Rows from block 2 of the audio encoder of a small contrastive audio-text model, named by matrix and row number. Rows with one number belong to one neuron. Each number is 128 + 24 x the weight over its row's rms, rounded and kept within 0 to 255. All counts start at 0. After the name is the row's rms in percent of the matrix's.
After each neuron's rows are labels from the 100 clips, of 14848, where the neuron reaches its highest value: "top examples" is what is common among them. Only what is clearly more common there than usual is listed. The data: short read English sentences (LibriTTS-R). In brackets: how many of the 100.
# fc1: MLP up (encoder.blocks.2.mlp.fc1.weight, 1280x320), inputs 128-191
# fc2: MLP down (encoder.blocks.2.mlp.fc2.weight, 320x1280, transposed), outputs 128-191

fc1.578 110 [128 128 128 128 128 128  97 128 128  61 128 128 171 128 128 128 128 128 128 193 128 128 128 128 128 105 128  86 154 128  30 165 128  93 150 128 128 128 106 128  97 128 128 128 128 128 128  73 128 128 128 128 128 128 164  93 128 168 128 165 128 128 104 128]
fc2.578 138 [141 180 192 114 166 109 128 128  81  97 107 128 128 128 120 128 128 111 128 102 128 128 161 128 128  88 128 128 128 128 164 128 128 153  97 141 113 128 117 144 128 128  72 109 161 128  91 128 128 128 107 157 159 128 202 166  86 163 128 128 151 118 128 144]
top examples: the word "me" (33)

fc1.703 087 [ 96 128  82 156 128 128 128 128 128 128 128 128 128 128 189 128 128 107 128 188 179 128 128 128 168 128 128 128 193 128 160 128 171 128 128  94 151 217 128 158 128 128 128 151 168 183 128  74  82 164  84 128 154 114 128 188 128 219 144 128 110 128 185 128]
fc2.703 069 [128 128 169 128 165 128 128 128 128 128 128 128 128  90 205 128 128 128 128 128  63 128 128 170 128  93 128 167 159  52 128 154 128 128 128  94 154 128 128 128 137  88 128 172 128 128 128 128 128 128 128 166 161 128 128 128 128 128 128 146 189 128 128 128]
top examples: voice: male (74)

fc1.97 104 [156 128 128 101 128 128 128 128 128  90 128 128 128 128 128 128  91 128  99  75 128 128 128 128 128 128 163 128 128 128 128 128 128  88 128 128 161 128 128 149  66 128 128 128 128 128 128 128 128 128 128 128 128  91 128  80 128 128 128 128 128 128  92 128]
fc2.97 105 [128 128  81 128 155 128 162 128 128 128 128 128 128 128 128 128 133 115 128 128 128 167 128 197  98 128 128 128 104 128 110 141 128 173 152 128 128 128 128 150 128 104 193 128 128 104 128 128 128 106 128 128 128 128 128 128 128 128 128  75 139 128 145 128]
top examples: the word "of" (34)

fc1.735 078 [128 128 128 128 128 128 154 128 128  76 128 128 128 128 128 128 128  87 128 128 165 128 128 128 128 168 128 128 128  71 128 128 128 128 154  95 153 128 128 128 128 128 118 128 128 128 128 128 128 128 180 195 128 128 128 128 128 128 128 128 128 128 128 167]
fc2.735 032 [128 128 128 128 128 128 128 128 128 128 128 128 128 128 128 128 128 128 128 128 255 128 128 128 128 128 128  78 128 128  73 128 128 128 128 128 128 128 128 212 128 128 128 128 128 128 128 128 128 128 128 128 128 128 128 128 128 128 128 128 128 128 128 128]
top examples: voice: male (73)

fc1.587 092 [128 128 163 128 128 165  81 128 128 128  74 128  75 180 128 128 128 128 128 128 128 128 100 200 128 128 148 191 128 128 156  39 128 128 128  80 185 128  66  81 128 128 128  84  92 128 174 128 128 102 188 182 128  82 159 128  78  78 128 128 128 128 166 128]
fc2.587 073 [128 177 144 128 128  88 128 128 128 156 128 128 128 178  96 128 128 128 170 128 128 128 128 128 128 203 128 128 166 128 114 128 128 128 128 128 128 128 128 128 128 128 108 128 128 128 187 180 128 128  97 128 111 128 128 128 128 128 128 128 128 128 128 128]
top examples: voice: female (81)

fc1.665 103 [128 128 128 128 128 128  97 128 167 128 128 128 128 128 184 188 163 128  81 128 128 128 128 128 128 128 128 128 128 106 164 170 128 128 128 128 128 191  97 128 128  92 128 128 128 128  93 128  87 128 179 128 128 128 128 128 128  99 166  94 128 128 128 128]
fc2.665 080 [128 128 128 128 128 142 128 149  94  72 164 128 128 128 128  91 128 128 128 128 128 110 100 128 128 128 174 128 128 128 128 128 128 168  49 128 128 187 128 128 128 128 128 128 128 128 128 128 128 128 118 100 128 108  76 128 157 128 128 128 128 128 128 128]
top examples: voice: female (85)

fc1.734 093 [128 128 128 118 128 128 128 128 128 128 128 128 128  97 128  42 128 128 128  95 128 128 128 128 128 128 128  97 175 128 128 128 128 141 128 128 193 101 128 128  26 128  56 128 128 128 128 128 150 162 179 128 128 128 128  96 176 128 128 128 128 106 128 128]
fc2.734 093 [128 128  55  94  96 128 168 128 128 160 128 128 157 128 128 128 128 128 128 128 128 128 128 128  67 128 128 128 128 128 128 128 128 128   0 128 128 108 147 128 128 100 128 128 128 128 128 104 128 188 128 128 128 113 128 128 128 128 128 128 128 102 128 128]
top examples: the word "never" (47)

fc1.636 119 [103 128 128 170 128 128  96  89 122 128 128 128 107 179 128  85 128  95 128 128 128 128 128 128 128  74 165 147 128 110 128 128 128 161 128 166 128 128 128  95 128 128 128 128 128 128 146 128 152 128 128 128 147 110 128 157 128 161 158 174  96 128  92 128]
fc2.636 175 [ 94 128 110 128  94  96 170 128 132 128 128 109 128 128 105  73 128 128 149 160 128 128 109 128 128 128 163 143 128 113 146 128 152 106 172 128 128 164 164 128 128  88 128 139 128  82 128  91 128 128 128 128 144 128 128 128 128 110 128 113 102 155 128  93]
top examples: the word "chapter" (25)

fc1.546 117 [107  50 128 128 128 207 137 128 107 128 128 128 196 198 128 167 100 163  78 128 128 128 128 128 128 128 128 128 164 128 128 101 155 128 128 128  93 128 128 128  83 128 128 156 128 174 176 137  93 128 128 128 128  37 177 128 128 128 128 128  76 128 103 150]
fc2.546 087 [128 128 128 128 128 128 128 102 128 128 145 155 128 128 128 128 128 128 128 121 128 128 128 128 128 128 128 125 128 128 128 176 128 128 177  87 128 128 128 128 128 128 185 128 128 107  54 128 128 128 128 170 128 176 128 128 128 128 128 128 128 128 128 128]
top examples: the word "for" (41); the word "from" (30)

fc1.513 102 [ 98 100 128 128 128 128 128 128 128 128 128 128 128 167 155 128 128 173 157 128 128 128 128  78 128 157  68 128 170 128 128 128 128 128 128 128 128 128 128 128 128 100 128 172 179 128 128 128 128 128 128 128 210 128 128 128 128 128 128 128 128 170 128  94]
fc2.513 126 [160 128 128 152 198 128 128 128 113 128 147 128 128 110 188 172 143  95 128 115 128  81 146 143 153  98 117 128  91 128 145 130 128 128 181  93 144 110 172 115 155 100 128 191 128 168 128 128 113  99 128 128 128  99 128 128 128 167 164 128 149 128 128 152]
top examples: voice: male (80); the word "was" (46)

fc1.755 137 [128 128 128 107 128 128 155  98 128  85  87 142 105 158 128 101 128 128 128 128 202 143 128 128  71 128 104  98 128 149  81 159 128 198 128 128 128 128 104 128 105  92 128 143 104 155 111  89 128 176 149 128 128 128 128 128 128 178 156 128  90 128 128  86]
fc2.755 166 [157 128 128 128 151 128 163 145 154 155 139 155 106 104 128  90 128 128 137  70  71 161 160 128 146  82 103 128 170 158 128 128 128 128 128 128 128 153  93 117 128 142 128 128 144  62 128 144 104 128 128 128 128 128 126 159 132 128 128 128 128 128 128 173]
top examples: the word "was" (25)

fc1.98 086 [128 128  68 128 159 128 128 101 128  76 128 128 128 188 167 128 128 106 128 128 128 128  90 128 128 162 107 163 150 128  87 164  83 128 128 128 128 128 169 128  77 128 128 128 187 128 128 128 128 128 128 128 128  79 128 128 128 128 128 128 128 128 172 128]
fc2.98 084 [128 128 128 128 128 157 128 128 128 128 128 128 128 128 128 128 128 128 128 128 128 128 128 128 128 128 128  99 128 128  97 128 128 128 128  93 128 128 128 157 128 128 128 128 128 128 128 128 128 128 128 128 128 128  92 128 128 128 128 128 128 128 128 128]
top examples: voice: female (83)

fc1.362 104 [128 128  60 128 128 128 128  75 128 128 128 128 128 128 128 128 128 167 128 128 128 156 128 128 128 128 103 128 128  95 128 105 128 206 128 128 128 128 128 128  90  59 128  88 128 151 109 128 196 171  98 128 173 128 128 128 128 128 128 128 128 128 100  79]
fc2.362 094 [100  91 128 128 128 175 179 128 193 128 128 128 128 128 128 128 153 128 128 128 128 128 128 128 128 128 128 128 128  68 128 185 128 164 199 128 128 128 128 174 128 128 166 128 128 128  88 128 128 128 128 128 128 128 106 128 128 128 141 128 128 128 128 128]
top examples: the word "they" (37)

fc1.23 101 [128 155 128 128 128 128 128 115  71 128 128 198 128 128 128 128 128 128 128 149 128 128 128 128  97 179  60  90 177  91 128 161 128 128  88 128  87 160 128 153  88 128 128 128 128 128 128 128 158 128 128 128 180  81 128 128 128 128 128 128  77 128 128 128]
fc2.23 064 [128 128 128 128 128 128 128 128 164 128 128 128 128 128 128 128 128 176  75 128 171 128 128  56  88 128 128 128 221 196 128  78 128 128 128 178 128 161 128 128 128  59 128 128 162 144 128 128 128 128 128 128 184 128 128 128 128  88 128 128 128 128 128 167]
top examples: the word "and" (35)

fc1.478 090 [ 87  81  78 128 128 128 128 128 107 175 128 128 128 159 128 128 128 159 128 128 128 128 128 107 128 128 128 128 155 128  85 128 128  98 128  89  95 128  72 128 128 128 128 108 128 128 128 128 128 170 128 128 194 159 128 128 128  83 128 128 128 128 128 128]
fc2.478 070 [128 128  58 128 128 192 128 128 128 128 128 128 128 128 128  63 128 178 128 128 128 128 128 128 128  98  87 128  54 128  97 128 128 128 128 128 128 162 128 128 128 128 128 128 144  65  96 128 128 128 128 148 128 128 128 128 128 128 128 128 128 128 128 128]
top examples: voice: female (81); the word "know" (31); the word "no" (27)

fc1.126 100 [ 92 128 128 128 128 128 128 128  51 174 128 128 157 161 128 207 181 128 164 128 185 128 128 128 102 128 144 128 128 128 128 101 128 128 162 128 106 128 128  83 128 128 128 128 128 128  74 160 106 128 128 187 171 128 128 128 128 128 128 128  57 128 128 128]
fc2.126 118 [128 128 118 128 147 128 161 128 163 128 104 107 128 128 128 128 128  87 148 188 188  95  98 128 114  81 128 142 116  86 128 148 128 128 154 128 128 152 128 159 160 128  88 128 158 106  93 128 128 128 128 128 128 128  86 161 155 128 128 128 115 128 128 128]
top examples: the word "but" (41)

fc1.175 113 [ 92 149  94 167 128 151 128 128 128 208 107 173 172 128 128 128  95 157 128 128 128 128 128 128 128 128 128 163 128 128 153 128 128 128  91 171  81 169 144 128 128 128 128 170 128 171 128 128 128 128 155 128 128 128 163 128 128 192 128 128 128 128 128 128]
fc2.175 136 [128 168 179 128 114 128 128 128 128 128 128 128 128 128 128 155 156 143 128 128 128 128 128 164  98 128 152 128 128 128 172 128 167 128  65 128 128 128 128 108 147 114 128 128 148 128 128  77 128 139 128 128  85  89 140 128 128 128 128 128 108 128 128 128]
top examples: voice: male (73)

fc1.758 120 [128 128  85 173 132 128 118 128 128 128 128 149 128 166 158 128 128 128 147 128 128 128 128  97 128 128 162  95 128 128 128 150 157 128  80 128 128 173 128 128 128 147  81 128 128 128 128 128 128 128 128 128 173 128 128 128 164 128 160 128  59 128 166 128]
fc2.758 145 [128 128 101 128 128 156 157 128 128 148 128 169  97 128 128  99  81 128 128  94 128 155 172 100 187  83 111  94 125 137 110 157 128 128 102 156 109 163 128 128 128 164 128 128 128  80  99 162 128 105 128 131 157 128 128 128 128 128 128  76 128  86 173 128]
top examples: the word "now" (37)

fc1.101 103 [104 128 176 128 147 128 128 128 128  89 128 172 128 128 155 128 128 128 128 136 144 102 102 173 110  67 128 128 157 128 128  73 164 128 128 128 128 128 128 128 128 128 102 128  78 128 128 128 128 128  99 128 128 101 128 110 128 128 159  79  78 128 128 128]
fc2.101 126 [128 102  85  94 105 115 128  91  79 167 128 128 128 128 128 128 128  89 128 128 128 116 128 174 128 136  91 128 128 128 128 128 128  86  93 128 128 128 160  83 128 128 128  97 128 128 128 143 128  99 187 128  89 189 128 128 147 128 112  95 128 128 128  99]
top examples: the word "the" (57)

fc1.160 096 [128 128 128  87 149 128 128 128  84 128 128 128 177  74 128 128  75 128 128 175 128 128 128 128 128 103 129 128 128 128 128 111 128 128 128 128 128 109 128 128 128 128  63 104 152 164  98 128 128 128 128 128 187 128  84 128 128  74 172  74  96 128 128 128]
fc2.160 091 [138 168 128 128 128 128 128 128 128 128 128 128 128 128 128 128 109 128 128 128  86 128 128 128 128 128 128 128 128 128 128 128 128  86 128 128  96 128 128 128 128 128  67  88 144 175 199 162 128  94 128 128 128 128 174 168 128 128 128  92 128  85 147 128]
top examples: the word "and" (43)

fc1.119 095 [128 128 152 128 128 128 128  40  88 128 128 128  98 191 213 128 128 128 128 128 180 158 128 182 128 165 128 128 128  91  69 128 183 202 155 128 128 167 128 128 128  87 128 128 128 128 105 128 128 128 128 128 128 128 163 128 128 128 128 128 139 128 128 128]
fc2.119 056 [128 128 188 128 128 128 128 128 128 128 128 128 128 128 128 128 138 128 128 128 128 128 147  85 128 128 128  65 128 128 128 128 128 128 128 128 128 128 128 128 128 103 128 128 128 128 128 128 128  96 128 128 128 128 128 128 128 128 128 128 128 128 128 128]
top examples: the word "was" (39)

fc1.422 104 [106 128 128 101 182 128  94 128 128  88 128 128 128 106 162 128  99 128 128 128 103 140 104 191 128 142 180 128 128 128 128  87 128  99 128 128 170 128 128 128 139 128 128 128 128 128 174 128  93 179 128 128 163 128 179 128 128 153 128 178 128 128 128  83]
fc2.422 126 [128 128 128 128 152 128 175 128 159 128 128 154 128 142 117 128 140 128 110 128 128 151 128 142 108 116 128 152 118 141 107 128 142 178 128 148 140 128 111 128 162 116 151 128 128  84 103 117  80 128 104 128 179 128 135 107 121 128 128 128  94 168 147 128]
top examples: the word "of" (41)

fc1.287 115 [128 128 128 128 191 128 128 128 128 128 128 156 128 128 105  78 128 158 128 128 128 128 128 128 128 128 128  90 161 128  92 128 128 159 195 128 155  92 104 128 128 128 128  76 160 128 128 164 128 128 128 128 128 128 128 108 128 149 128 128 128 104 128 109]
fc2.287 134 [193 177 128  96 191 128 128 128 128 128 128 128 148  97 128 128 128 128 122 134 128 128 128 128 128 136 128 109 128 128 163 128 128 128 171 104 128 128 128 128 128 128 128 156 128  86 142  73  97 128 128 128 128 128 128 128 128 128 128 128 128 195 128 128]
top examples: the word "was" (73)

fc1.301 106 [128 128  81 128 128 128 102 128 128 128  99 170 128 128 194 128 128 128 128 128 213 128 128 128 128 128 128 128 168 128 128 128 128 128 101 144 128  87 128  84 128 128 128 128 156 128 128 128 106 128 128 128 128 128 128 128  82 128 128 128 128 162 155 128]
fc2.301 101 [128 128 128 128 128  91 186 128 177 121 128 128 128 114 128 192 128 128 128 107 128 145 152 128 128 128 128 128 121 128  54 128 128 128  65 128 128 128 128 128 128 128 208 128 168 128  57 128 128 193 128 128 128 187 128 128 128 128 128 128  83 128 128 128]
top examples: the word "i" (70)

fc1.65 110 [128 128 128 128 128 161 128  83 128 128 128 128 128 163 160 128  97 177 128 128 128 128 128 169 162 128 128 128 128  99  92 128 128 128 128 128 128 128 102 128 128 128  89 128 128 128 116 128 128 164 128 128 128 128 171 128  78 128 128 128 152 154 128  91]
fc2.65 121 [128 104 128 150 174 147 167 128 188 128 176 177 111 128 128 172 128 128 155 164 128 128 128 148 128 128 147 128 128 128  91 156 157 183 140 128 128 122 128 128 128 128 139 128 128  73  86 128 128 128 128 128 174 128 128 128 128 128  91 128  85 128 128 128]
top examples: the word "of" (32)

fc1.109 101 [ 97 128 128 105 128 128 128 128 128 128 161 128 128 128 156  80 128 128 128 128 128 128 128 171 128 175 185  84 160 128 128 128 197 175 128 128 128  92 128 128 128 128 128 128  90 128 211 128 128 195 128 128 128 128 128 184 128 128 128 128 146  78 128 128]
fc2.109 063 [128 128 128 128 128 128 128 132 157 128 128 128  74 128 128 128 167 128 128 128 128 128 128 128 128  85 128 128 242 128 128 128 128 128  53 128 128 128 128 128 128 158  17 128 128 128 128 128 128 128 128 128 128 159  76 128 128 128 128 186 128 128 128 128]
top examples: the word "was" (27)

fc1.702 129 [ 88 128 128 128 128 128 128  84 102 128 110 166 128 128 128 106 128 128 128  93 128 163 128 128 128 128  73  98 128 128 100 128 128 128  96 128 175 128 128 128  92 128 128 128 128 128  83 128 128 163 217 128 128 128 128 111 160 128 128 128 128 161 173 137]
fc2.702 192 [128  93 128 151 169  87 128 128 144 155 172 128 106 128 133 128 152 104 128 164 128 109 100 163 128  94 128 156  90  81 128 128 128 150 128 155 128 128  99 111 128 128  98 128 128  80 128 128  89  76 128 113 128  63  92 134 175 128 103 119 109 128 113 120]
top examples: the word "the" (63)

fc1.100 110 [128  60 128 176  94 128 128 128  51 128  46 128 128 128 128 108 128 128 128 128 128 128 128 128 172 133  51 128 128 100 128 128 128 128 128 128 128 128 128 128 128 128 128 128 162 128 128 128 128  82 128 165 128 175 128 128 128 128 128 128 128 128 134 128]
fc2.100 125 [ 99 128 128 128 128 137 128 128 128 128 128  92 128  69 128  86 128 128 128 128 165 128 128 128 128 128 128  94  70 128 128  79 128 140 197 128 128 128 137 168 128 128  80 128 165 147  84 128 128 128 128 128 153  96  97 128 128 128 153 128  91 128 128 128]
top examples: voice: male (74)

fc1.472 117 [128 128 128 128 128 128 128 128 128 128  97 217 197 128 154 128 128 128 128 175 128 128 128  80 128 128 128 128 128  99 149 155 166 167 226 152 128 128  91 128 128 105 128 128 128 128 128 128 128 128 128 154 156 128 128 128 150 128 128 106  66 128 128 128]
fc2.472 124 [128 109 128 147  87 128 128 128 128 128 169 165 158 128 128  96 128 128 156  97 128 128 128 115 128 128 128  90 128 128 112 184 128 128 128  99 128 128 128 128 128 128 187 128 128 128  94 128 128 128 128 128 128 128 107 128 142 113 128 128 128 110 148 165]
top examples: the word "no" (40); the word "now" (27)

fc1.143 091 [128 128 128 128 128 128 128 128 128  84 128 128 163 128 128  66 128 128 181  87 128 149 128 128 159  98 128 100 128 128  91 128 102 128 128 128 128 128 128 105 128 128  71 128 128 128 128  85  86 106 128 128 128 128 128 128 128 128 128  53 128 128 201 128]
fc2.143 041 [128 128 240 128 128 213 128 128 128 128 128 128 128 128 128 128 128 128 128 128 155 128 128 128 128 128 128 128 128 128 128 128 128 128 128 128 128 128 128 176 128 128 128 128 128 128 120 128 128 128 128 128 128 128 128 128 128 128 128 128 128 128 128 128]
top examples: voice: female (96)

fc1.550 105 [128 128 128 128 151 128 128 150 128 128 128 128 107 128 102 109 149 164  96 153 128 128 128 128 128 128  93 128 185 128 128 128 128 128 128 128 128 128 128 128 128 128 128 128 128 170 128 128 128 128 128 128 156  96 128 128 162 128 128 128 128 128 128  92]
fc2.550 108 [160 147 128 128 128 128 144 128 128 128 128 128 128 128 128 128 128 128 172 128 128 128 128 128 128 128 128 111  94 162 148 128 128 112 200 128 118 144 128 128 128 128 128 128 128 128 157 105 128 170 107 128 136 106 210  94 128 107 128 128  99 183 128 156]
top examples: the word "and" (26)

fc1.462 113 [128 107  67 128 128 128 128 128  78  82 128 179 175  71 128 128 128 170  68  62 128 128 128 128 128 128 128 128 128 128 128 128 128 165 128 128 154 128 128 128 102 128 128 128  99  86 128 128 147 128 128 128 128 128 164  70 128 128 128 128 128  84 128 128]
fc2.462 142 [128 128 128 128 128 161 128 107 128 128 126 128 143 148 128 149  75 128  95 116 128 128 157 128  90 150  94 128  71 128 128 128 109 128 107 128 128 116 128 148 128  83 175 150 106 210 137 128  96 128 128 146 128 128 138  93 114 128 139 128 142 128 128 128]
top examples: the word "have" (43); the word "you" (41)

fc1.138 132 [128 107  69  78 128 128 128 128 128 128 128 128 128 128 128 128 128 128 128  74 197 221 158 128 171 128 157 128 181 128 107 143 128 128 128 128 128 128 128 128 178 148  76 128 128 187 128  94 128 128 128  84  81  88 128 128  97  99 128  72 128 102 128 128]
fc2.138 153 [174  86 128 135 128 128 128  90 107 136 179 128 128 100 153 128 155 137 128 164  13  87 128 143 128 128 128 128 128 117 113 128 128  96 128 128 151  59 128 101 128 128 174 128 112 102 128 166 110 149 128  93  95 128 128 149 128 128 128 128 128 128 106 128]
top examples: the word "and" (34)

fc1.353 094 [128 128 150  90 128 128 128 128 128 128 128 128 173  81 177 128 128 128 128 128 167 128 128 128 128 128  96 128 128 128 128  71 128 128 128 128 128 128  77 128 128 128 128 128 188 128 128 128  60 128 128 128 149 156 128 128 128 128 128 159 128 128  94 128]
fc2.353 106 [ 69 128 128 128 128 128 100 128 128 148 128 101 128 128 128 128 121  99 128 159 155 114 128 154 141 151 128 174 128 128  94 168 152 101 128 128 128 128 115 146 128 128  88 128 160 156 157 140 128  50 128 128 128 128 128 160 183 128  95  89 128 128 155 128]
top examples: the word "but" (25)

fc1.360 105 [128 107  78 128 194  73 128 128 128 128 128 169 128 174 128 128 128 128 128 128 128 128 128 168 128  88 160 128 128 128 128 128 128 128 128 128 128 128 128 128 128 128 128 156 128 128 183 128  82 128 169  86 128  93 168 128 174 128 128  66 171  89 128 128]
fc2.360 105 [128 128  98 128 128  97 128 128 128 128 128  92 128 100 128 128  81 128 164 192 128 128 128 170 128 181 128 128 128  50 105 128 128  70 128 128 128 128 128 128 128 150 128 128 128 128 128 128 128 128 128 128 128 128 108 128 140 128 128 128 129 128 128 128]
top examples: the word "but" (29)

fc1.691 073 [128  68 128 176 128 128 167 128 128  60 128 128 128 128 128 128 128 128 128 128 128 128 104 180 128 128 128 128 128 128 128 128 128 128 163  89 128 128 155 128 128  59 128 128 128 128 128 128 128 128 128 128 128 128 128 128 156 128 128 128 128 161 128 128]
fc2.691 042 [128 128 128 128 128 167 128 128 128 128 128 128 128 128 128 128 128 128 128 128 128 128 128 128 128 128 128  63 128 128 128 128 128 128 128  93 128 128 128 155 128 128 128 128 128 128 128 128 128 128 128 128 128 128 128 128 128 128 128 128 128 128 128 128]
top examples: the word "she" (28)

fc1.676 105 [128 128  85 128 128 128 128 128 128 191 128 128 167 180 128 128 176 128 128 172 128 128 128 128 128 128 128 128 128 128 128 128 128 128 128  89  81 128 128 128 128 128  98 128 128 153 128 128 128 128 128 128 128  96 128 147 128 128 128 128 128 128 128 128]
fc2.676 070 [128 128 128 128 128 113 128 128 128 128 128 128 128 128 128 128 128 128 128 128 128 128 128 128 128 128 128  90 128 128 128 128 128 128 128 128 128 128 128 217 128 128 128 128 128 128 128 128 128 128 128 128 169 128  89 128 128 128 128 128 128 128 128 128]
top examples: the word "i" (66)

fc1.476 110 [128  95 128  86 128 128 128 156 128 128 128 166 102 128 128 128 128 128  98 128 128 128 128 128 128 128 128 128 154 100 128 151 158 128 128  99 128 128 128 171 128 128 128  89 170 128 128 155 128 128 210  83 174 128 128 128 128 128 162 109  81 128 128 128]
fc2.476 122 [128 120 128 128 113 128 128 128 128  73 158 164 128 128 128 128 128 191 128  80 128 171 128 105 108 128 172 117 128 128 104  86 128 128  63 123 128 128 128 116 126 128 172 128 101 113 128 128 128 156 128  86 128 128 128 110 128 128 128 166 119 164 128 109]
top examples: the word "was" (37); the word "she" (35); the word "he" (32)

fc1.442 115 [ 92 128 128 128 128 128 101 128 128 128 128 128 157 189 128 220 179 128  88 128 128 128 128 177 128 128  94 128 183 128 153 155 128 128 128 128 128 145 138  67 128 128  97 146 128 153 128 128 128 167 128  82 128  88 128 128 128 178 128  94 128 128 149 128]
fc2.442 106 [128 128 110 128 128 162 128  53 128 128 128 143 140 128 128 154 128 144 128  95 128 128 161 100 128 169 128  83 128 174  99 128  84 128 164 118 144  50 128 128 128 128 177 128 109 128 128 128 176 173 166 128 128 128 225 128  88 128 128 167 162 128 128 128]
top examples: the word "she" (35)

fc1.534 106 [128 128 128 170 128 128 108 128  86  58  82 128 128 128 128 128 128 128 166 128 108 128 157 128 128 128 176 128 173 168 128 128 128 128 128 162 128 168 128 128 128  93  82 128 128 128 128  97 108 128 192 128 157 128 128  85 128 128 128  91 128 170 128 128]
fc2.534 124 [ 78 128 128 128 178 128 128 138 128 128 128 128 128  97 157 103 128 128 128 128  59 112 128 128 128  60 128 180 128 108 141 171 128  78 128 128 128 106  96  74 128 128 107 128 128 128 128 128 128 128  97 128 128 132 128 187 109 144 128 128 128 128 113 128]
top examples: the word "was" (40); the word "it" (30)

fc1.686 094 [110 128 181 128 128 128 128 128 128 128 128 169  80  87 128 128 169 128  78 128 128 172 128 128 128 128 157 128 179  73 128 128 128 128 128 128 128 151 128 128 128 128 128  83 128 128 128 128 128 148 128 189 128 128  92 128 128  98 128 128 128 128 128 128]
fc2.686 091 [128 128  96 128  80 128 128 128 184 160 128 128 128  86 128 128 128 128 128 128 163 128 128 116 115 108 128 111 128 128 128 128 128 128 222  70 128 128 177 128 128 128 128 128 128 128 128  64 128 130 128 128 128 128 145 128 128 128 162 183 128 128 114 128]
top examples: voice: male (74)

fc1.492 096 [128 128 128 128 128 128 128 128  52 128 148 128 128 197 128 128 128 128 128 128 128 145  85 215 128 128 128 128 128 168 128 126 128 128 128 128 128 128 128 128 128 128 128 128 128 168 169  84  75 128 163 128 142  81 128 128 128 128 128 128 128 164 161 128]
fc2.492 064 [128 128 128 128 128 141 128 128 128 128 128 128 128 128 128 128 128 128 128 128 128 128 128 128 128 128 128 115 128 128 100 128 128 128 128 128 128 128 128 128 128 128 128 128 128 128  81 128 128 128 128  84 128 128  88 128 128 128 128 128 128 128 128 128]
top examples: the word "and" (31)

fc1.753 089 [128 128  72  81 128 128 108 128  76  67  99 128 128 128 128 128 128 208 128 128 128 128  83 128 128 128 128 128 128 128 128 177  76 128 156 128  81 128 128 128 128 128 128 128 128 128 153 128 128 128 128 128 128 128 128 128 128 128 128 128 101 141 104 128]
fc2.753 095 [128 153 128 118 149 128 128 128 128 128 128 128 128 128 128 100 128 108 161 118 128 153 156 128 128 128 128 136 113 128 128 128  98 128 193  99 128 128 128 128 128 128 156 167  99 128 156  70  98 128 128 128 153 128 168 128  91 128 151 128 128 114 145 160]
top examples: the word "me" (25)

fc1.535 099 [ 90 105 128 128 128 128 128 128 128 128  79 128 128 128 128 128 128 128 128 128 163 128 128 128  70 128 128 128 128  89 128 128 128 128 128 128 150 169 128 128 128 128 128 150 128 128  71 106 128 128 128 128 128 157 128 128 128 158 128 128 128 128 128 128]
fc2.535 076 [128 128 190 128 159 105 128 128 128 128 195 128 128 128 128 128 128 128 128 128 128 128 128 128 128 128 128 128 128 128 128 181 128  57 208 128 128 128  73 128 128 128 128 128 128  44 128 128 128  76 128 128  94 128 128 128 128 128 128 128 167 128 128 128]
top examples: the word "she" (32)

fc1.447 087 [128 128 128 128 183 128 128  74 128 128 189 162 128 128  97 128 128 128 128 128 128 128 128 128 128  67 128 128 128 128 159 128 128 128 128 128 128 128  86  88 128 128 128 128  89 128 146 183 128 128 128 171 128 128 128  90 128 128 128 128  63 128 128 128]
fc2.447 059 [128 128 128 128 128 128 128 128 128 128 128 128 128 128 128 128 102 128 128 211 128 128  84 128  59 128 149 128 128 128 128 128 128 128  42 128 128 128 128 128 128 128 128 128 128 128 128 128 128 128 128 128 128 128 128 128 128 128 128 128 128 141 128 128]
top examples: the word "no" (34)

fc1.618 102 [ 82 128 164 128 128 128 128 128 128 128 128 128 128 128 128 148 128 163 128 128 128 128 128 101 128 128  91 128 128 128 154 128 158 128 128 128 128  96  75 128 159 128 128 128 128  94 196 109  99 162 104 128 128 128 128 100 128 128 128 128 168 128 128 128]
fc2.618 136 [159 123 102  99 128 128 178 145 172 128  71 149 144 128 128 128 128 128 128 101 128 167 112 128 128 101 128 121 103 149 128 150  98 128 175 128 128 152 178 128 128 107 128 128 128 103 128 116 148 155 128 150 128 128 209 128 128  92 163 128 128 128 143 213]
top examples: voice: female (81)